{
  "model": "image diffusion model",
  "dataset": "photos with spoken descriptions (Open Images, Localized Narratives)",
  "train_examples": 50862,
  "image_size": 64,
  "horizontal_flip": false,
  "conditioning": "none",
  "arch": "unet",
  "objective": "epsilon",
  "cond_dim": 192,
  "norm": "groupnorm",
  "hidden_act": "gelu",
  "weight_standardization": true,
  "pixel_unshuffle": 2,
  "widths": [64, 128, 192, 256],
  "blocks_per_level": 1,
  "scale_shift_norm": true,
  "dropout": 0.1,
  "attention": false,
  "upsampling": "pixel_shuffle",
  "init": "trunc_normal_002",
  "residual_init": "none",
  "optimizer": "muon",
  "muon_scale": "match_rms_adamw",
  "learning_rate": 0.0035,
  "momentum": 0.95,
  "nesterov": false,
  "orthogonalizer": "newton_schulz_5",
  "adamw_lr_other_params": 0.00085,
  "max_grad_norm": 5.0,
  "max_steps": 7800,
  "batch_size": 256,
  "epochs": 39.3,
  "lr_schedule": "cosine",
  "final_lr_fraction": 0.05,
  "warmup_steps": 780,
  "weight_decay": 0.1,
  "adamw_weight_decay_other_params": 0.01
}
Rows from block 3 of a small image diffusion model, named by matrix and row number. Rows with one number belong to one channel. Each number is 500 + 40 x the weight over its row's rms, rounded and kept within 0 to 999. All counts start at 0. Numbers have three digits each.
Before each channel's rows are labels from the 100 images, of 14848 (inputs lightly noised), where the channel reaches its highest value: "strongest on" is what is common among them; "peak at" is the part of the image that holds the peak. Only what is clearly more common there than usual is listed. The data: photos with spoken descriptions (Open Images, Localized Narratives). In brackets: how many of the 100.
# convs0: first 3x3 conv (model.mid.0.convs.0.weight, 256x256x3x3, standardized in use, each kernel summed), inputs 0-255
# convs1: second 3x3 conv (model.mid.0.convs.1.weight, 256x256x3x3, standardized in use, transposed, each kernel summed), outputs 0-255

strongest on: text has "sky" (54)
peak at: top right (57)
convs0.3:457492480503485525518459459488498514484487548520461429511463486501430479466487491501458461474502484515466551561486517420485554539456463523515524559545494437509487508515547477559531540509545545425489482500519450358430503460512477404467491431444501537508549421508448495451578466538480433480494537557532494514530577450501549481538519515487534474488531494512538516533528522525448513491533532527565491507527530527531447564490542605515515507455465508561527538570516526542475538491550491443468542514517477537434445525436494550502607524457486532481524493532565537583471559535486486526369517489457477476486446450453531498475532437495466470460478506450435460563412448508540469465490510453574548494530543500535484497551485493444503552494414506494539541524527521498527514527442519
convs1.3:504482512518459524445496516509516509524533501517542521569488551432565477482492488572380537490439492462533529465520563501518510449535607574525508459476544484469469538486479515512547425563494487484471579545470458502543503595448561475552470511486511483519562550520531473513538524399462527472460500546531482463496424537486506497542448481509548543581452572509519585485455509472459591550452546476483489537509505495494504481537526413535600474554538504481575502462485549460474523539511505570528524526472486521477528510475538451481448537411518539589572510496428506537507449530524486499540452461503450508539495518551520505531498456542485420490514461536460545458510500552522486566541473543501542494491528503480543537526505494521495460476590521527547446479582479510445481494571467

strongest on: text has "text" (27)
peak at: centre (90)
convs0.155:533514452481547453504463496526478476548449479474497473549509486431445419449562465476516490538433427464512502451443537493495441510472538500561439480547492497522490556472437489465492560507513468532557514502513499477572494490489519490485420558523515446492568533562522519453541564553558525477504503540510517506525548527510479524538467506558474549636482519532491468440418406506442489470559491543520550533501517523507510494508472481503514588494482490525474574562509562487516523476509447503474433450484547519480516489465506440453415495488457507507510429488508485511514482571471590461480488497438499415531469459559518508513479544498472499428524490609465512539497442458513485529451517548525517469487533481483512441555559616526563455476537472459549416462479507517467515571444550
convs1.155:483490462490465539536490384458465546517480505530446526475501532414483589522501478472493512476571501521476508517550501492548494530484522523504584583454471503544547418514459550514495537500567462441524433454500552547525494556503494511511468528517487503480537498540430453505531513485495477512605440437554552453435493448519422500474587527570431503494518469506518446535534506457492557543492521452488498447563535504495584495479519487466510514557541504526522452567554467490528499539488559517529550557500441484495492471543516540488595518530541543545502515537520558487530547508469457496487505485536494574465464565401571541460522505537505468501455561521495516561477486485541443512524479430522480500545534537486495577403519434497465534533500483483604440501451524484457504505502415

strongest on: text has "text" (31)
peak at: centre (100)
convs0.56:476524450464506510491493491478471460488494486439493468461487406479539476542466560478518439434488517466558468408412506495517456509454492493553487504517494570496445506545477575493484465483492586578463504539491547492554503468468516491544535464505481471542563536566453488534469564517491469501525429522457463497537540572551546515566507498461455575502496526440466515565520512567471569465481482517503485530465554429498536441446493467534571515519552422558506481445481528486523557483543504555434506561483453483495527539485481444493505498494420503478477453486560459458517522579505510444498570478406537531491554465564546503498537484495508514417493536481426509493499481511572507515491489520498568424483551473492517567553485449496523528535514552495507363485546427527431513485510539
convs1.56:434541540489486576502471428467489515457497484528482519497463448508484531558556499561441486491592486507463497478505498588501521524460551520481543524445565522509518479457491450430488494517474447559564510518489533541443496532445447468538485569465496543460472520442490459511469466468518524561555501523499586511505495457514436468486508494566509480481560493430520509489516489507463533547572423483524458494547558605541505505592465540407520495470470473557467438518517490499455541477471588504540416527479477524514508476554494473516516505515565441549468539460563610519442437517473441498473462511512487533474412535378466504464489483535474479490510485496490459560536507457558437500514456585503416551565501533480513493469463446509505478509490526469457449531518552467450478539515508

strongest on: text has "white" (31); text has "black" (30)
peak at: top centre (41)
convs0.66:468453487483547538469461496506445492466540522497517481482445502504518509479475525479559518540445408444522495482527506486407494494487498445512502404509518412433512513499475501498521539547581519570508505430568493481446501508468550527495507552493544509491527507444433526497498417447495516475538434543493568556521540415545539532518469483479567509580530512555568508537477505542554485512512509392417492551537521503488514483428459448544512488462522508447467488482552562439518478567514580528531499413453527440490533434464531437520484510476558495452489518430512517501417529449490516467514547602564490557545528482413568481469509565512508472474485469466534513452442484515529493472495492565395478513481524540534519523496524573516510454501569532479526535527506536500503520450471500
convs1.66:454464537458520404445581487535545523499491491476481590501481608502462459444482441500482542515544492534494593473468522493497475512543436501525453488483532458498500511519439494545469440523479483515486498497443534560542474495510540472463459568510483469577528401496594465452493578492417511515487510465544452425481498454439486494501543544550437566423492468476494477558477522446491494472504464497509431474517512508501575514467485451469509449523504467492554487524471475574458519416524484455536397529491494524480490496553419480524644451545447517483530513539458506379482461548471472478487526491552503438462488487520555448499519443511525514524537573531483514527522482484482554486526527431511573500444528508518511479507525463505431536441472480532498492500472497489556508535461501

strongest on: text has "grass" (37)
peak at: centre (72)
convs0.87:490454523473520550470505517518562480479512480532526515479428566495465543549507502513517470569495564461499517439541490576488531512552511443427471456469532456488535492461498484491503493465440473593467494488520528431555462560455485484443531458467484521517493488459586500533470543454466468534466475565345532522492521652492589581496465575469478490572457546465513518478530511568558544462524506447450524565506526493510477540452503442534487461497384482524438480453481521490485541493514507479531502493480506512509502522568486462506506477578481489511472520529446503443517536491491506519539512499529547428575472457530519476576536432473456486488461462431486496452423552502462471451475491479510485481473588497498520595524489464484470498449554524504507511516549500501455552488525563
convs1.87:524511536480527535559488512531570513535450527526564430471546503507584497449541484498549538430543490543510516468467513444458430533527468434491530480463492490542518498502500493498431438472509520432492509494535518542482531432548497504574515493502576415490452561488474502380445524453548492489523530556558494538498486488506485483498466454518524474432532451543458577531542522461553493521538519517525448502476393454475435510515435491500483535545523513426548470506482546500498546538493489494423575512531544491474589480559466491500562464475500517496550430504532552452465502438530533486507545514517491556513469553506564554470511502498488478487487539540494489473533478417543552507461622466517499498503440497485502523467537580535574514550492511444425559527595457475569465516510443

strongest on: text has "text" (27)
peak at: top centre (48); bottom centre (41)
convs0.124:462499461471559416474522503554459536504555502453508487501515447428491492441456503519476495579504454482447555473495504537539532489474481499506510459464512537558443540612459463461481542497394503562413483489504568512499462516523503483481486545510450505531500498506521438519538523525551477530496442527574534586531507541510485482519508428545477534463516489492514556523498445496531454485566493580542539535505559430564508530517484537530524488516450531564546474455437538486511501469534501446541502464486514491468539496386453510504516445497430512464438444521500502412548460486480521530474537519529525444474507525448551545498513504443499590486499460499534442580479482498478574461608489491482627561468478475457496487453539474483477498525464472483571494480514486598484461512470422
convs1.124:555526447521497475516448463560479511502604463522464518502471547454480469507479597450479514483471548571503503550507535544441541518535512531541444544488578492476474449537481495512432524567532509494514534546506464495501457500498432527461513578521513527528494554534485591471477502496507579497517442551454482475469425461521484534481509492449492533501525489461565517466510516517504519522519419524523405545517514515499556544497481538454457513552526493581440484449490458512530522480477542495554422497511386547518533497514510529554484506520509553569512454487476547483536456503461492482554529519543591413508512513509412532460527523552454451491547458540518449528519456546521518540539494524505448489488413561432502505559510539554450505443493561566485355437513497493524488483478560

strongest on: text has "trees" (98); text has "sky" (78); text has "grass" (36); text has "road" (30)
peak at: centre (97)
convs0.198:486510509522545553461563554422473489488511498440466528418504570532509470525545516532576453504543477589500510511547507474499504552499546436467523554548498604536420454477463535445494486447574511479473479487448482520471539505554460499529545455491448447520524477540571489441513550482498469502575571524475507442521543554559538471497547493577480557559500545491485490505484457525495472481496537446465521435491554462413485515472452456506424489486487509496488494519523505442546539493481508494507488546453582428454489517490505456452543490544512565506491532517524484461469524501510496493454548459417530502483576565468564499507451473475467481516514437430420476521468500480518327498471590470559535536500535473465489484489508511419480518541484461456527468501529542545495474489559523
convs1.198:537478620487514479469545494475546422465463499513425477432469528508531519452543452559447476562455464509466526451467517491503484557456538459489501561538557431481510539511454471472510506392475477547541508437500541487450522529521491510451464459575444502518525503510512514427472531518456508484463427510525504446409495482447518482504518513501451534506452431453482457461603545514509498507558463531502472470487537484564404548580498453524475543451511563490451554480472542535548484393488482511543522553523457459483527430449528586509586469436487495571479467502492436480496464535464434458565440520555504487449460532493528519507473480491462434475481522441506528496463507570457456518452489477467540457517519487531492494430534476532562511465480494497480490554475481540510478520415505

strongest on: text has "wall" (42); text has "sitting" (38); text has "holding" (35); text has "table" (30)
peak at: centre (87)
convs0.210:512499491515478461486487548484517545485538494454465467414577558439496495532599442521475522451440462471495498456524519432444437448455466576516474547489467450516453492458465532529537521525524492541506543498475472516548467451551510498438572478483498517534562509481522544501499366437475521530532557499468522472451473470510447478529529470449468480524514469499559519558541505507541434465462473526489494483537488511459489483478576528500477526494459505492454500513441532509413447507466472463476522548522445552534509503495504458482534526471463514515487541486455516457477501516585555475518564542497524587550538496455460496502581586599453540453488526586496530506526527553504407474479528546624399396560513505463492553526530517515539460465483492491447525517511512502498499462571480
convs1.210:518578547500506475529481443501501462521475572464501534561450470530504524446494492525580585481534475529505480562534566534497539448519536402559562528484439543516432509456474452425475515520546495444433518545510554486480437521570484488499508523537555560421523453472432533499570530519535472460509551519506511503501423484526522565473492423491477499526512498451503493470493517499452624505450498479510480463518508481487476535471497509461480529491498518490425463515474486489592489558488482537495517476446551465528560435519542523445519438558515529554464488525474498495523539442540588467528444429547526496505493546546536537548470450504548483495540471523501479550558488508553444498497576438459507487509515494597475518479491498416504470476478480466479427484541618546467590498469483

strongest on: text has "sky" (72); text has "clouds" (25)
peak at: centre (71)
convs0.42:512512590550481467533537477465568481561514488501504496538516542540472491514497456515541480479439506467437509484478494487494421495465476489450484534454550574529504509508518522507478463474501491452494504476456526488547556417429542516514519515586513453454509523532489523421568564454430548536491459506419547516506540447532548477459507472502443527483480544470427504495466542495423475426537511552491539454518503431464487544556511558428521528504415488489536464491483590499520504559514455548488468521516531481484481565582490427519495540492492489509562409543545566522498483558474436491433466474468509555504563507539589456444488471473578455440513550480470518447458475493480492525483482478491441542481581509565453467561497558579521534535479530470424433477504487539526484476578463
convs1.42:488509459453571523510508539477445453543504495559510521478501482456452423496476488447438456557530542568479515534534455520475571529505559520479509575481552443421459557555500506525464575537483539564517468567511489461489517493422471615493511572451450523522499465437523534521504514481441457478507466476574481544487546520452453457470438480473511448528464520500484531509503478539549503490513466444587487525499494471545460482486487485510465503499498530461488541552550454568555438451519526453502501530503493511483600390472585569487440450507460542415460522549557494492479578465485482432514475566520480499479534464506477487544538530468416507445462509462519467504464500477475387598499519459479484546541438477486484522420444497538493478497529479524480495520485519509472552485491556

strongest on: text has "grass" (25)
peak at: top centre (48)
convs0.223:501530468451538488484531533473433493495503502469512563563565494408468505477560479534533470492436451474473513462466483510560492484433481510503578473520498426540484473537515510484503535514513515570583501569523458520487537408463507510501461509512446465459516547542440535524534575559465522533486583555409520503586527510516472536523520513514507594509497528493492513570499478546489544519498534465417490524481447439556482526476523467512523486542446468547477515497496521513451519439527406535433507493460528530446508528452527565531460529501557479555470469469533505504519483502478511490523488531477425518448460557531460458474499517460467407462496427464442493410433475436451504540516503566448601547505517461504421519515463520457496482451452618473553473518526503549505557534515532
convs1.223:443485521580496503581514447520466532527535515541468551549498523463473495493537400506456460485442524505473530520530491521479450492511492488502560504556507537560503433528531500518497498461552513519558524465521557430465478575458542527485482454530498502467481440523532537457492501497465498427511477493505474561507505498465497499542444570497453469594459541477452576491499549488510530513517563514547463494548518501492411589467468492474552571427516573545476541518488469610517495464490570566493472517462434460542480442529588492407519517539456553497545438511501460448504523536465462463507481509461534434539560500453521470508482498543504495522455545558494413595471507495587555539453490402498531534496537518449509488488442447492489463540536485481507470474514481465461417548432500

strongest on: text has "food" (34)
peak at: centre (93)
convs0.39:470497497482460498495447481456474663516504569514469486527523479515457510446585373458452507436459543515396506548565478521411475535492516474444496474492472558530516454463463477432438556459577532456602426453576538493518441497513504486496504567539560458492485422521480513548556435502490497472477542527453439454527501604498484597522556508488560548531502520523555543543527573507527523541534500487493422498520527471560503438495580518439537453506442547477545521511488509470460492460455449513521507486536481468480508492467526496528471530451480505521533499580493550504465495525510464488512480497519542454518455522503477441498563481542524480534508466500553498491503553498489575516477501474532443528490456468472517495451522523475488462514507495463449516462435484482574527490462508
convs1.39:527455504480521498420508521490482430572497453498395501480554457505487524538466475455522496456491433489482522508504443449570493522510499472510550537429518560507430456515544453584551540571557502476478458449528494451486484434492519468479487450453580505498462489584501555543527461560498468504520495458514533533498552513493476520462468532563431470469496510508457435507427510578502517487498472507562561488469478490488541598506504549548510552461506465498505528529597471461575457521455483477440514471426425462513418526463525531546453512502509459499400500488510481521423527556500504490453524551465498537485468462482534488513527510498513535568419534415516460451520511546446495563454483508593368485482499452501484502503521499408501501517538525547447517493484512514461484491452512

strongest on: text has "wall" (45)
peak at: top centre (36)
convs0.215:534528512557484426462525478395471565442468494417496505464431530594470586546527515493498517475549545540425581471490491494448467519481499466545478549478422488475533507513458476545531523458477423599568470497474575487520485482500491520475501446472485506508493532545478464532492476524532505525516479563383536485480568456508480501517455499518499526453470497435576531461528536592542489480498519491536460512533523545512473467482470515472476542591516494543519525466513510504439571477519499451402488529501450549492485509551474508502580519509449515496518439445522500454546509453499477511519453566465523504504547526535424588519460554509525507449439529499496528509486464486510563459440514530524438464485468492445552548571511495522483481474416452534518509430513463479518412511585546
convs1.215:483502496475514504551444430480527510509455596530528490499524409495518428530499490535543489450469532532486506567525540443497543505477614492485468502508500548485513518549530470499500495521531520402510596503480483573474539470483552510573500474449456575447505478433541487484562480514542558471491556468502484500489530509506498463504454469458516428537496532528436498479441510553516522475482510579517471467518597522488483529511525480488466404533481533520524553538457456502491457573420514506364549465483527467479603429539472505502528540525425462496539570477448520521474533540492444477531518426481459496515466559571517529480487510478528499486489548472504523540449523490426388458513510551468487486507475488443468470560469524520544497511465489507491472573479496464493545492374496

strongest on: text has "text" (31)
peak at: centre (96)
convs0.31:520517520437502490468480465479526460504504463507433428533447435470522480556545503523535492519463482556475566525485518492489506517507531499494529485545386383428515450550572494510553474501460489445569460490555545507477486461550504474544510495476494512465517576475433541508498489527482492495572493443527455538525515498495483496484531602508482429460454510511456541453539498499452568495500467566514423479491547566530455432476502497447627491492487500510440536529524454472476561461519533504536528485489563418444576539462534478572544542482485505494508468506509498524508486493462463458527566514551526539508530518468516480502552463518531525488441535552459539487553479520567537525539502516425537498480478642474508454475444486522525515462488485406480536431458453501512556487394472
convs1.31:476546489486516541446489451472484470464501474513476495435536447493548462513502494445521536541523535480490527474547479524483466476485505526546502524537535471406464504488494479526553567568484512522479525524475550480473506427470555482572466562501520503543501495530507545559481394479557461559499478496534609524545521522536470518495561461491480432516554561515513486524450551654477465538574468483548541535559492573473507458484507421483509541484569522591490494461545436477527522489464528524541529544517430555543510485504544501497491549583425510434449532485511508477467474539466544486470431576508513520554435565490483464475552513517537498500523499524551512507482477502551377513516453558498426457542480515548444567528457461439523514509501480502497417448470502474468439536502522

strongest on: text has "white" (38); text has "black" (30)
peak at: centre (50)
convs0.72:547510534515490546500524552492480449455497537517574484515531516498462507485429454420576521468471437440385495431566504472490500507532487568459524534499480513519559505477515491510521486514507540520325542464495486410450511520569494496514536575458533555556530523506464574534434482458532518505531460446624538458490490391465539474498511472506503503577491499523564487520507528543501508539477472431489448501518509525528495443429431471484467412458476441478535547512541496466519499572451497485506497504468534453517568498460547539482510445508452484450549584539508475466460507513501520521521494516567462464491519500437518487495532476528433557465524497503444471483507443496535449513467477512494545495493542542507548364523486492502560528561494511537498523526506501516509540537520456
convs1.72:509481524436553462531505460580472497499498445478441512525560502493545515516546527486476503536519472494519532486434490490471430424472432466487565472519531461444547420529451489472481477534462502518467459510531596500470554468465487447596487546502399511451501468465494497509411484612480518519532460504542501552542527534512463514469524531532505491511550437528535453483427515549535438492564479463504455538497434503519547479467503515453534478511448419521484519474476527481525523452483477518504523461549505546553518511650429470536553495519508406451469433543569497400496506531467464528469573469463454533438462546546531501516505471503518510435428522466541551532503485429533498555467551511512458528514464496563514520434447451460485516464486488488442483440495549505529486482505539

strongest on: text has "sky" (57); text has "buildings" (30); text has "road" (27)
peak at: centre (69)
convs0.50:505489520561465495521494516499525402480537465519462493469492516482523461499511548510461413538487558533524562645529451490545518501579500486584484555487408465536434456499590525506481505458482520541595513540514512442492552519424465499459480441484479511500503449496497504516511553519520499447513544460346526462514514511461524500455491520527459427512552555538509445401486512509518477477549462511469480481458444483481481516542477500490442569461441509513490545550537503547544480550544517497441500509576495466467449474519504515529501481488529431455540520553435561540515494522428439504523446617509460473504473543506512549488448545502472501445523519513512576462478510520532492517493512536563462511486469456432500575542519602475454489503459507503431452514491505501463485516494528
convs1.50:446526532545478503533558388452512498514516521554439609527522528463559432532528439577527520499527463509469483522536496527463512488445568497522451468551475509495501550554480529490582472499504538459481534545501471525556480561483530503454504537582481534483519480474431452493556497474544522434494424484606429414477499476481557468543436500414455445517499440480484505567503469507517602493457518556521513487569521488539468460561557461519512509418459477476532529497467469480506512498522541495536474425507488527552528476501516541497495473547434477546513476481513476481474467557474517496454463486566496534496467516490466523539523507541521448532522475502373592470400484516485545538533530505522484397519525512508513507510509422500542499483539521430564411464532485476510487505510495

strongest on: text has "people" (44)
peak at: top centre (57)
convs0.41:511512561411490469525507502587488502515472450486529534503580568474407495471491481468550487510534440480476504596531532512544529529543483501474534468515502516455513450472476494505532498511502509426495530490507517337504554522520423487520472543528457472495552454546497494520549434540521502527498435402477509521485468485514506562462510523476529431455491498488561543456551514492403435485546480489555505428537505513478527471420477455521588381535526473511523530513529532513471494509440434444498545527528407458508465451571478485477482478508451475476524475497558482522495589528535515506532508514604526507411521451485530508501552486582467503444461478555536490491478527517497494498552469470574527531538557480542451488516492554499516517516377497523500547521505511458488510486474529
convs1.41:514514526520487479438560509495504436544476540465496485543485611525508545444462526617438456512512518504517532433504472498525497445452521444553438505506507510453544552430489482515492488437467490541485540514476483470506437482481557475462524509565560477531488566463493545510473514437544530537501451512525476437515543449489538581548478512578489461488451491492485586452470523430468559562468491480410520483484526448528526519486544465517518569474559540490509483482429496526498525556546482529529530528479507537467525503450487488457510499420530498523570588507517523404549477515527499512491485445451494486530438453587424453604521453495457544493541520490512513495509485524475496541499440482487518521507491531424542520529537467462455490447610497498484460489584533512447524378499456

strongest on: text has "woman" (28)
peak at: centre (70)
convs0.109:520491468617478453483486490516535507509462516493502507479478544531393416482459501489446465426510417506428533544471515526447515518507502486531502547514560512554496574531471560494546438559503484589542495538457487447490505357521548459520476539496398527526546511523429545479595505479501530530540475533641525452480462459501505491506522491442503452527478500409476501586521440472490453480458510495453489533491497460425484524447469451469568542454519467494503522465531542592465517471506463462583428441439461524496503533483561472535544535462504527521489520513489492456490538496487560520557516584491511497499505525497556568492464518546489500415469563534481519519471538487491562536486506513492506558499499447493475533461526508518477478469438523489518445469524461546503511494534518
convs1.109:476488500496490476474560469474514509525486520484537494522481477552429555461515500524511533447567453517555514519449564514555558483510513492516508481463464465453489541526491476578522520479540425431505519566469510466482517580470503575559483487430460596547594499548512500540509473533544508451531559541439525523507510549493536502448487505454551561470501474530516539478501459438527519480515450520515480473455465504513504519545561473510523452566560552530524504530500511422490504425409556467442518509516474487452486546530491546472514546489475560450558417517450563422539519570515415479511484448425454484452384551439473521491497488488534510581538503516481552488488475537452400479520503522414579496540488484479503515528484446512505466510463566536509447498522533482444572475450437

strongest on: text has "wall" (64); text has "sitting" (41); text has "table" (33); text has "chairs" (27)
peak at: centre (89)
convs0.29:548515514527516502553482495451452535505528565458507458392533512498504551494546488548463541525466517522494434423478494510465442473498552537496509527513447490427581432488462450593462500558555526545505448466510488513511482506516477478477502515537445460517497519434533501497518376470430542542601549489442514530498504527531583458534529503465512526578503475461512476472427458516512440541489535537458500487513465533495533470463442546496484593499463457577482534488478535483496492451515511481527502491492480490555458491487503476492513489465448504497569488472514482442555515467565469503531481550480482514561544484546517524503559518541498534486455564530479505446623536528542563464467469502478381429498543474469554449499510496477528532499517518466457539529433427426452528540581410
convs1.29:535522443486511489540491563486505458523496495516415476592524539522500471464483500527538413462505503498490563578497519473497550546495490535487543501478561526463487450482546458462448530502504475555405527510474473503506538434442480560521500477469485548481445420489476521537537433501539531533518511510491533519553500505488487464504535550403550470484489425599446452461410468553479501487528521463527478549620476459555541521454445484379527437497452455485450475454462449543478553612492499513467560477468539524580498485517483471432512457500545508455542517493496495476530488433484429517507446468462554480518446524510474480530483514480571502453536525534534507518527494477421486446431483479517429485535517475520456548422503545532509560496512430506481473490464510513569477494466572

strongest on: text has "buildings" (28)
peak at: centre (79)
convs0.251:497465521465500527491481483478484495510479496524476494477367499410541526537487405514492445458459496484447509523398536600492507492494472502567497501505535433492480454575487514463588490509495581550476471533540556463527522381526479508468510488479469442439581488524523462513507560571471575530482476519548592569452538543495464502478481527481460504515524470524473486572528483547482463456485506482477477533549475422484552492438537419417522540536501450469505508508479427494456526438556459487523531522473574506480547485460498504466515545502543540468484469425503498539493469542491454496533465462540537531581533506541583499399515562443539563518503536539532512488499528530514488510491448497448480502473513501513463501558552549516456529449417519511481576535561490522445474499514512
convs1.251:521505563490568517441477534475501521515493452512469447516522504474444482388499489503435549499534533479531521480582521477531512552502549515450503490543502493497571502510493469476425518526589471458516457459476493479514431516535572567434547492519471492503445527504504476495536545513488459549435539481478424513411488552551488549560503480549491554489447520508568556507486517497571518603394511485469487556509517431489521481482466531461457511447480485473507469529423513462437536495500505454453570526554481501499509568580528484524481501512483455549526457498421517436511511442521520455560431541534530474518512507495584560570553467534409478489510498518535571552502501549483504515568525440504524521466481442443503500487505544530459517577539491395518482523509556462478493533469581

strongest on: text has "people" (54)
peak at: centre (75)
convs0.4:541447490462485443461533568540484491493537433565494541464551451542496560467537553501462485476496498466530486442502483474470564496483511475416529591405423569559526476500463498555535489492542522395548440506492485471396451466520525453499468572526514519505479455461493430528464488436435483491498495487549446504489565476515475544572482451490481551511460501478473521517499508529458523486511533549473526548487533510517489459540477606494566546537468564475576508488490544543470464553587464439496536480489466462511443451478469484479464510392526505446580483560473542506515496485524476487521528512461469474544495489518504509470482404423500492512537519572502533509498516534496486469547522549443441429491593524470557498490531542563548515507489522437567556494522454457532515531477537
convs1.4:579470473494543465549479446574561480517522533459551500515484523512520494457531464419508494416531472441500528590459559498537480463467559498503574491490507480509459486401454504523519533498543517562468430535528585469596532435531460480578543453484519476519561427568494434513583497462493536486569518453563544511499497520482534434547589536492468551508429464524464556521510496522536487489517505529469545572458495519480455524515510483528481434530485423520484515476534568521525539517551629524508506512493524486477487468515489489537419473438478496490498514462531484498497482472451545506475499482458540543427483477523507496492502515491527495528505484450514471507589434430476495386451519468474483442530440471503499492477453584507540567539488482462466514449461539534577475528484467

strongest on: text has "sky" (88); text has "trees" (61); text has "buildings" (35); text has "clouds" (32)
peak at: centre (79)
convs0.71:488441411452455544537466523557464531479515487568471503498462455467587433470436437558457511483530561511521469512496497473561501549518492559453494520517548556531520434506539518485518432538424525441532482518543544533544401470524469416490496536519452508511498571528484445461500460462488543510474466486513360516522443559542412543531594501504526452470479498505476535444545543461423487515478544557490498532531521522528447513518520546476470504549461501523459583514500511499514532505483495490505503502467501486495562452442469464530472465453517576459525540485505499509459520493474466530498442489545491479517513506560538440440524502502519515520642500473482448534501488507476472552511505483411414489502502492548436571506519574530454482535535497457533609530445500467546497509523474
convs1.71:496498536462585577543547509530436546538490583529490468494550501455499498535566496466445461480435509490540438476518528406452570534451461522530469560521489462502543576505438527505505496476423434452499522492481532479506614496470511560524535527496480521534483489502442559529500471539552452504542562424492494409550517536496556446505533510527467516502548512572553497502511433461560410465461443467482558435485507500467538479578556507583537441473511514502509487483568418474538425456481431458518469512535547494513471490439501518511488565515491509461516518496504496467502518507530493481546439494507451456439466507529468551613500495501484474530539404516507616476483495498473424516563474524480468496532524486510548493510452525535529496533512495500500493473415517514471486437484552

strongest on: text has "food" (25)
peak at: centre (87)
convs0.59:433385441502521483490486458477522452513532490494557513535480484548520534517518547441536466517445459502388516500561515476469498520578518474502559528461448506469540461482477478487451557522467522484508447445501507494520539468543509518446494484442538489487524507485449514532615437528476519628488479500490476520583504559497484517533543486493460492548514514482524483492501470411453414547542487487443540500524459540513526478493507473475502418469464556464554509517614487507583503503517514525540504489587477487514446566554471496466509447446499519524500490459505534502479520522512478540459361456523527525600452452459533512531453476492508551518495505508474487500452473463480539502531524486562401483505485592427516437516495512505506516589537508464553538529419503477560545467495537
convs1.59:480489418495511518396438464452461452465493505511443492525567531436505404549475485490568522472496502444505547489437440488532484460462478537570511485538465444483496444443425458554521491520520541472532407572481489467516496502533536502479524518476472463486559482553462455511481413506484499578520532451463520463509530529483475524510478549492477476462552472492503466485435499515498492449474582490509507487455426458488492553520492474513542436471450514449528476586547533546572551479490477475493537525530517487517408551517503509510501505556457467362474465537580456501402506521489441520479476553504492491509537490518508478474522527562527467611489464521501551467528524490479503584483501489503399504474522535529477468442542519473499454562481548535434511526462553559416457474542487

strongest on: text has "wall" (42); text has "table" (30)
peak at: bottom centre (60); top centre (31)
convs0.19:479417575550456509517459457507474480494537455498461544511454515516483491515524557529491460441467492480563532467487504496488474514493456476503507551559497482523593465580577500485467505481498534430486485421431450524451534462507442373497470489529535555524487482472452498418448504505483543509506492474521544474494510434487506441491506481500479505446498523527530462490421520587456482491502509495544470454519540579545489545477512557511520494541456579510562491506518512515541548520543455505485496466498717470484486504436519450447520527503500461506551422520477490546454525509536471534479563549504460565548481506453509474509568469521555472532526480590502413546475534491442489540479515539476527536444521499444456472470536451493585505531568518479506491454449489512513551478486494
convs1.19:572534450458474518483518494517509520472483514477528483477494489418544557530487537501454541499491548516492476587557527496543547497492558556487535463530493481513486524492477532486514521511489435553472501562475520521504418514475515581484560503542530480479503390539517493563582459477487407436495509509479471522512506580530490487521475462452553530546440528551497498509505441394446543521506540444565529564472534471546525493556506527537477570484523438512544479545493467571489514564469515515483582440477404555533475502481504423465482517475442603501506506486533493545564446461527502456553502515493454510506504470543514539526450440485451493470482507397450499507463596505443498497492397516470577446526512526524483489433511587468512470499464434496534462530469461430488463455503515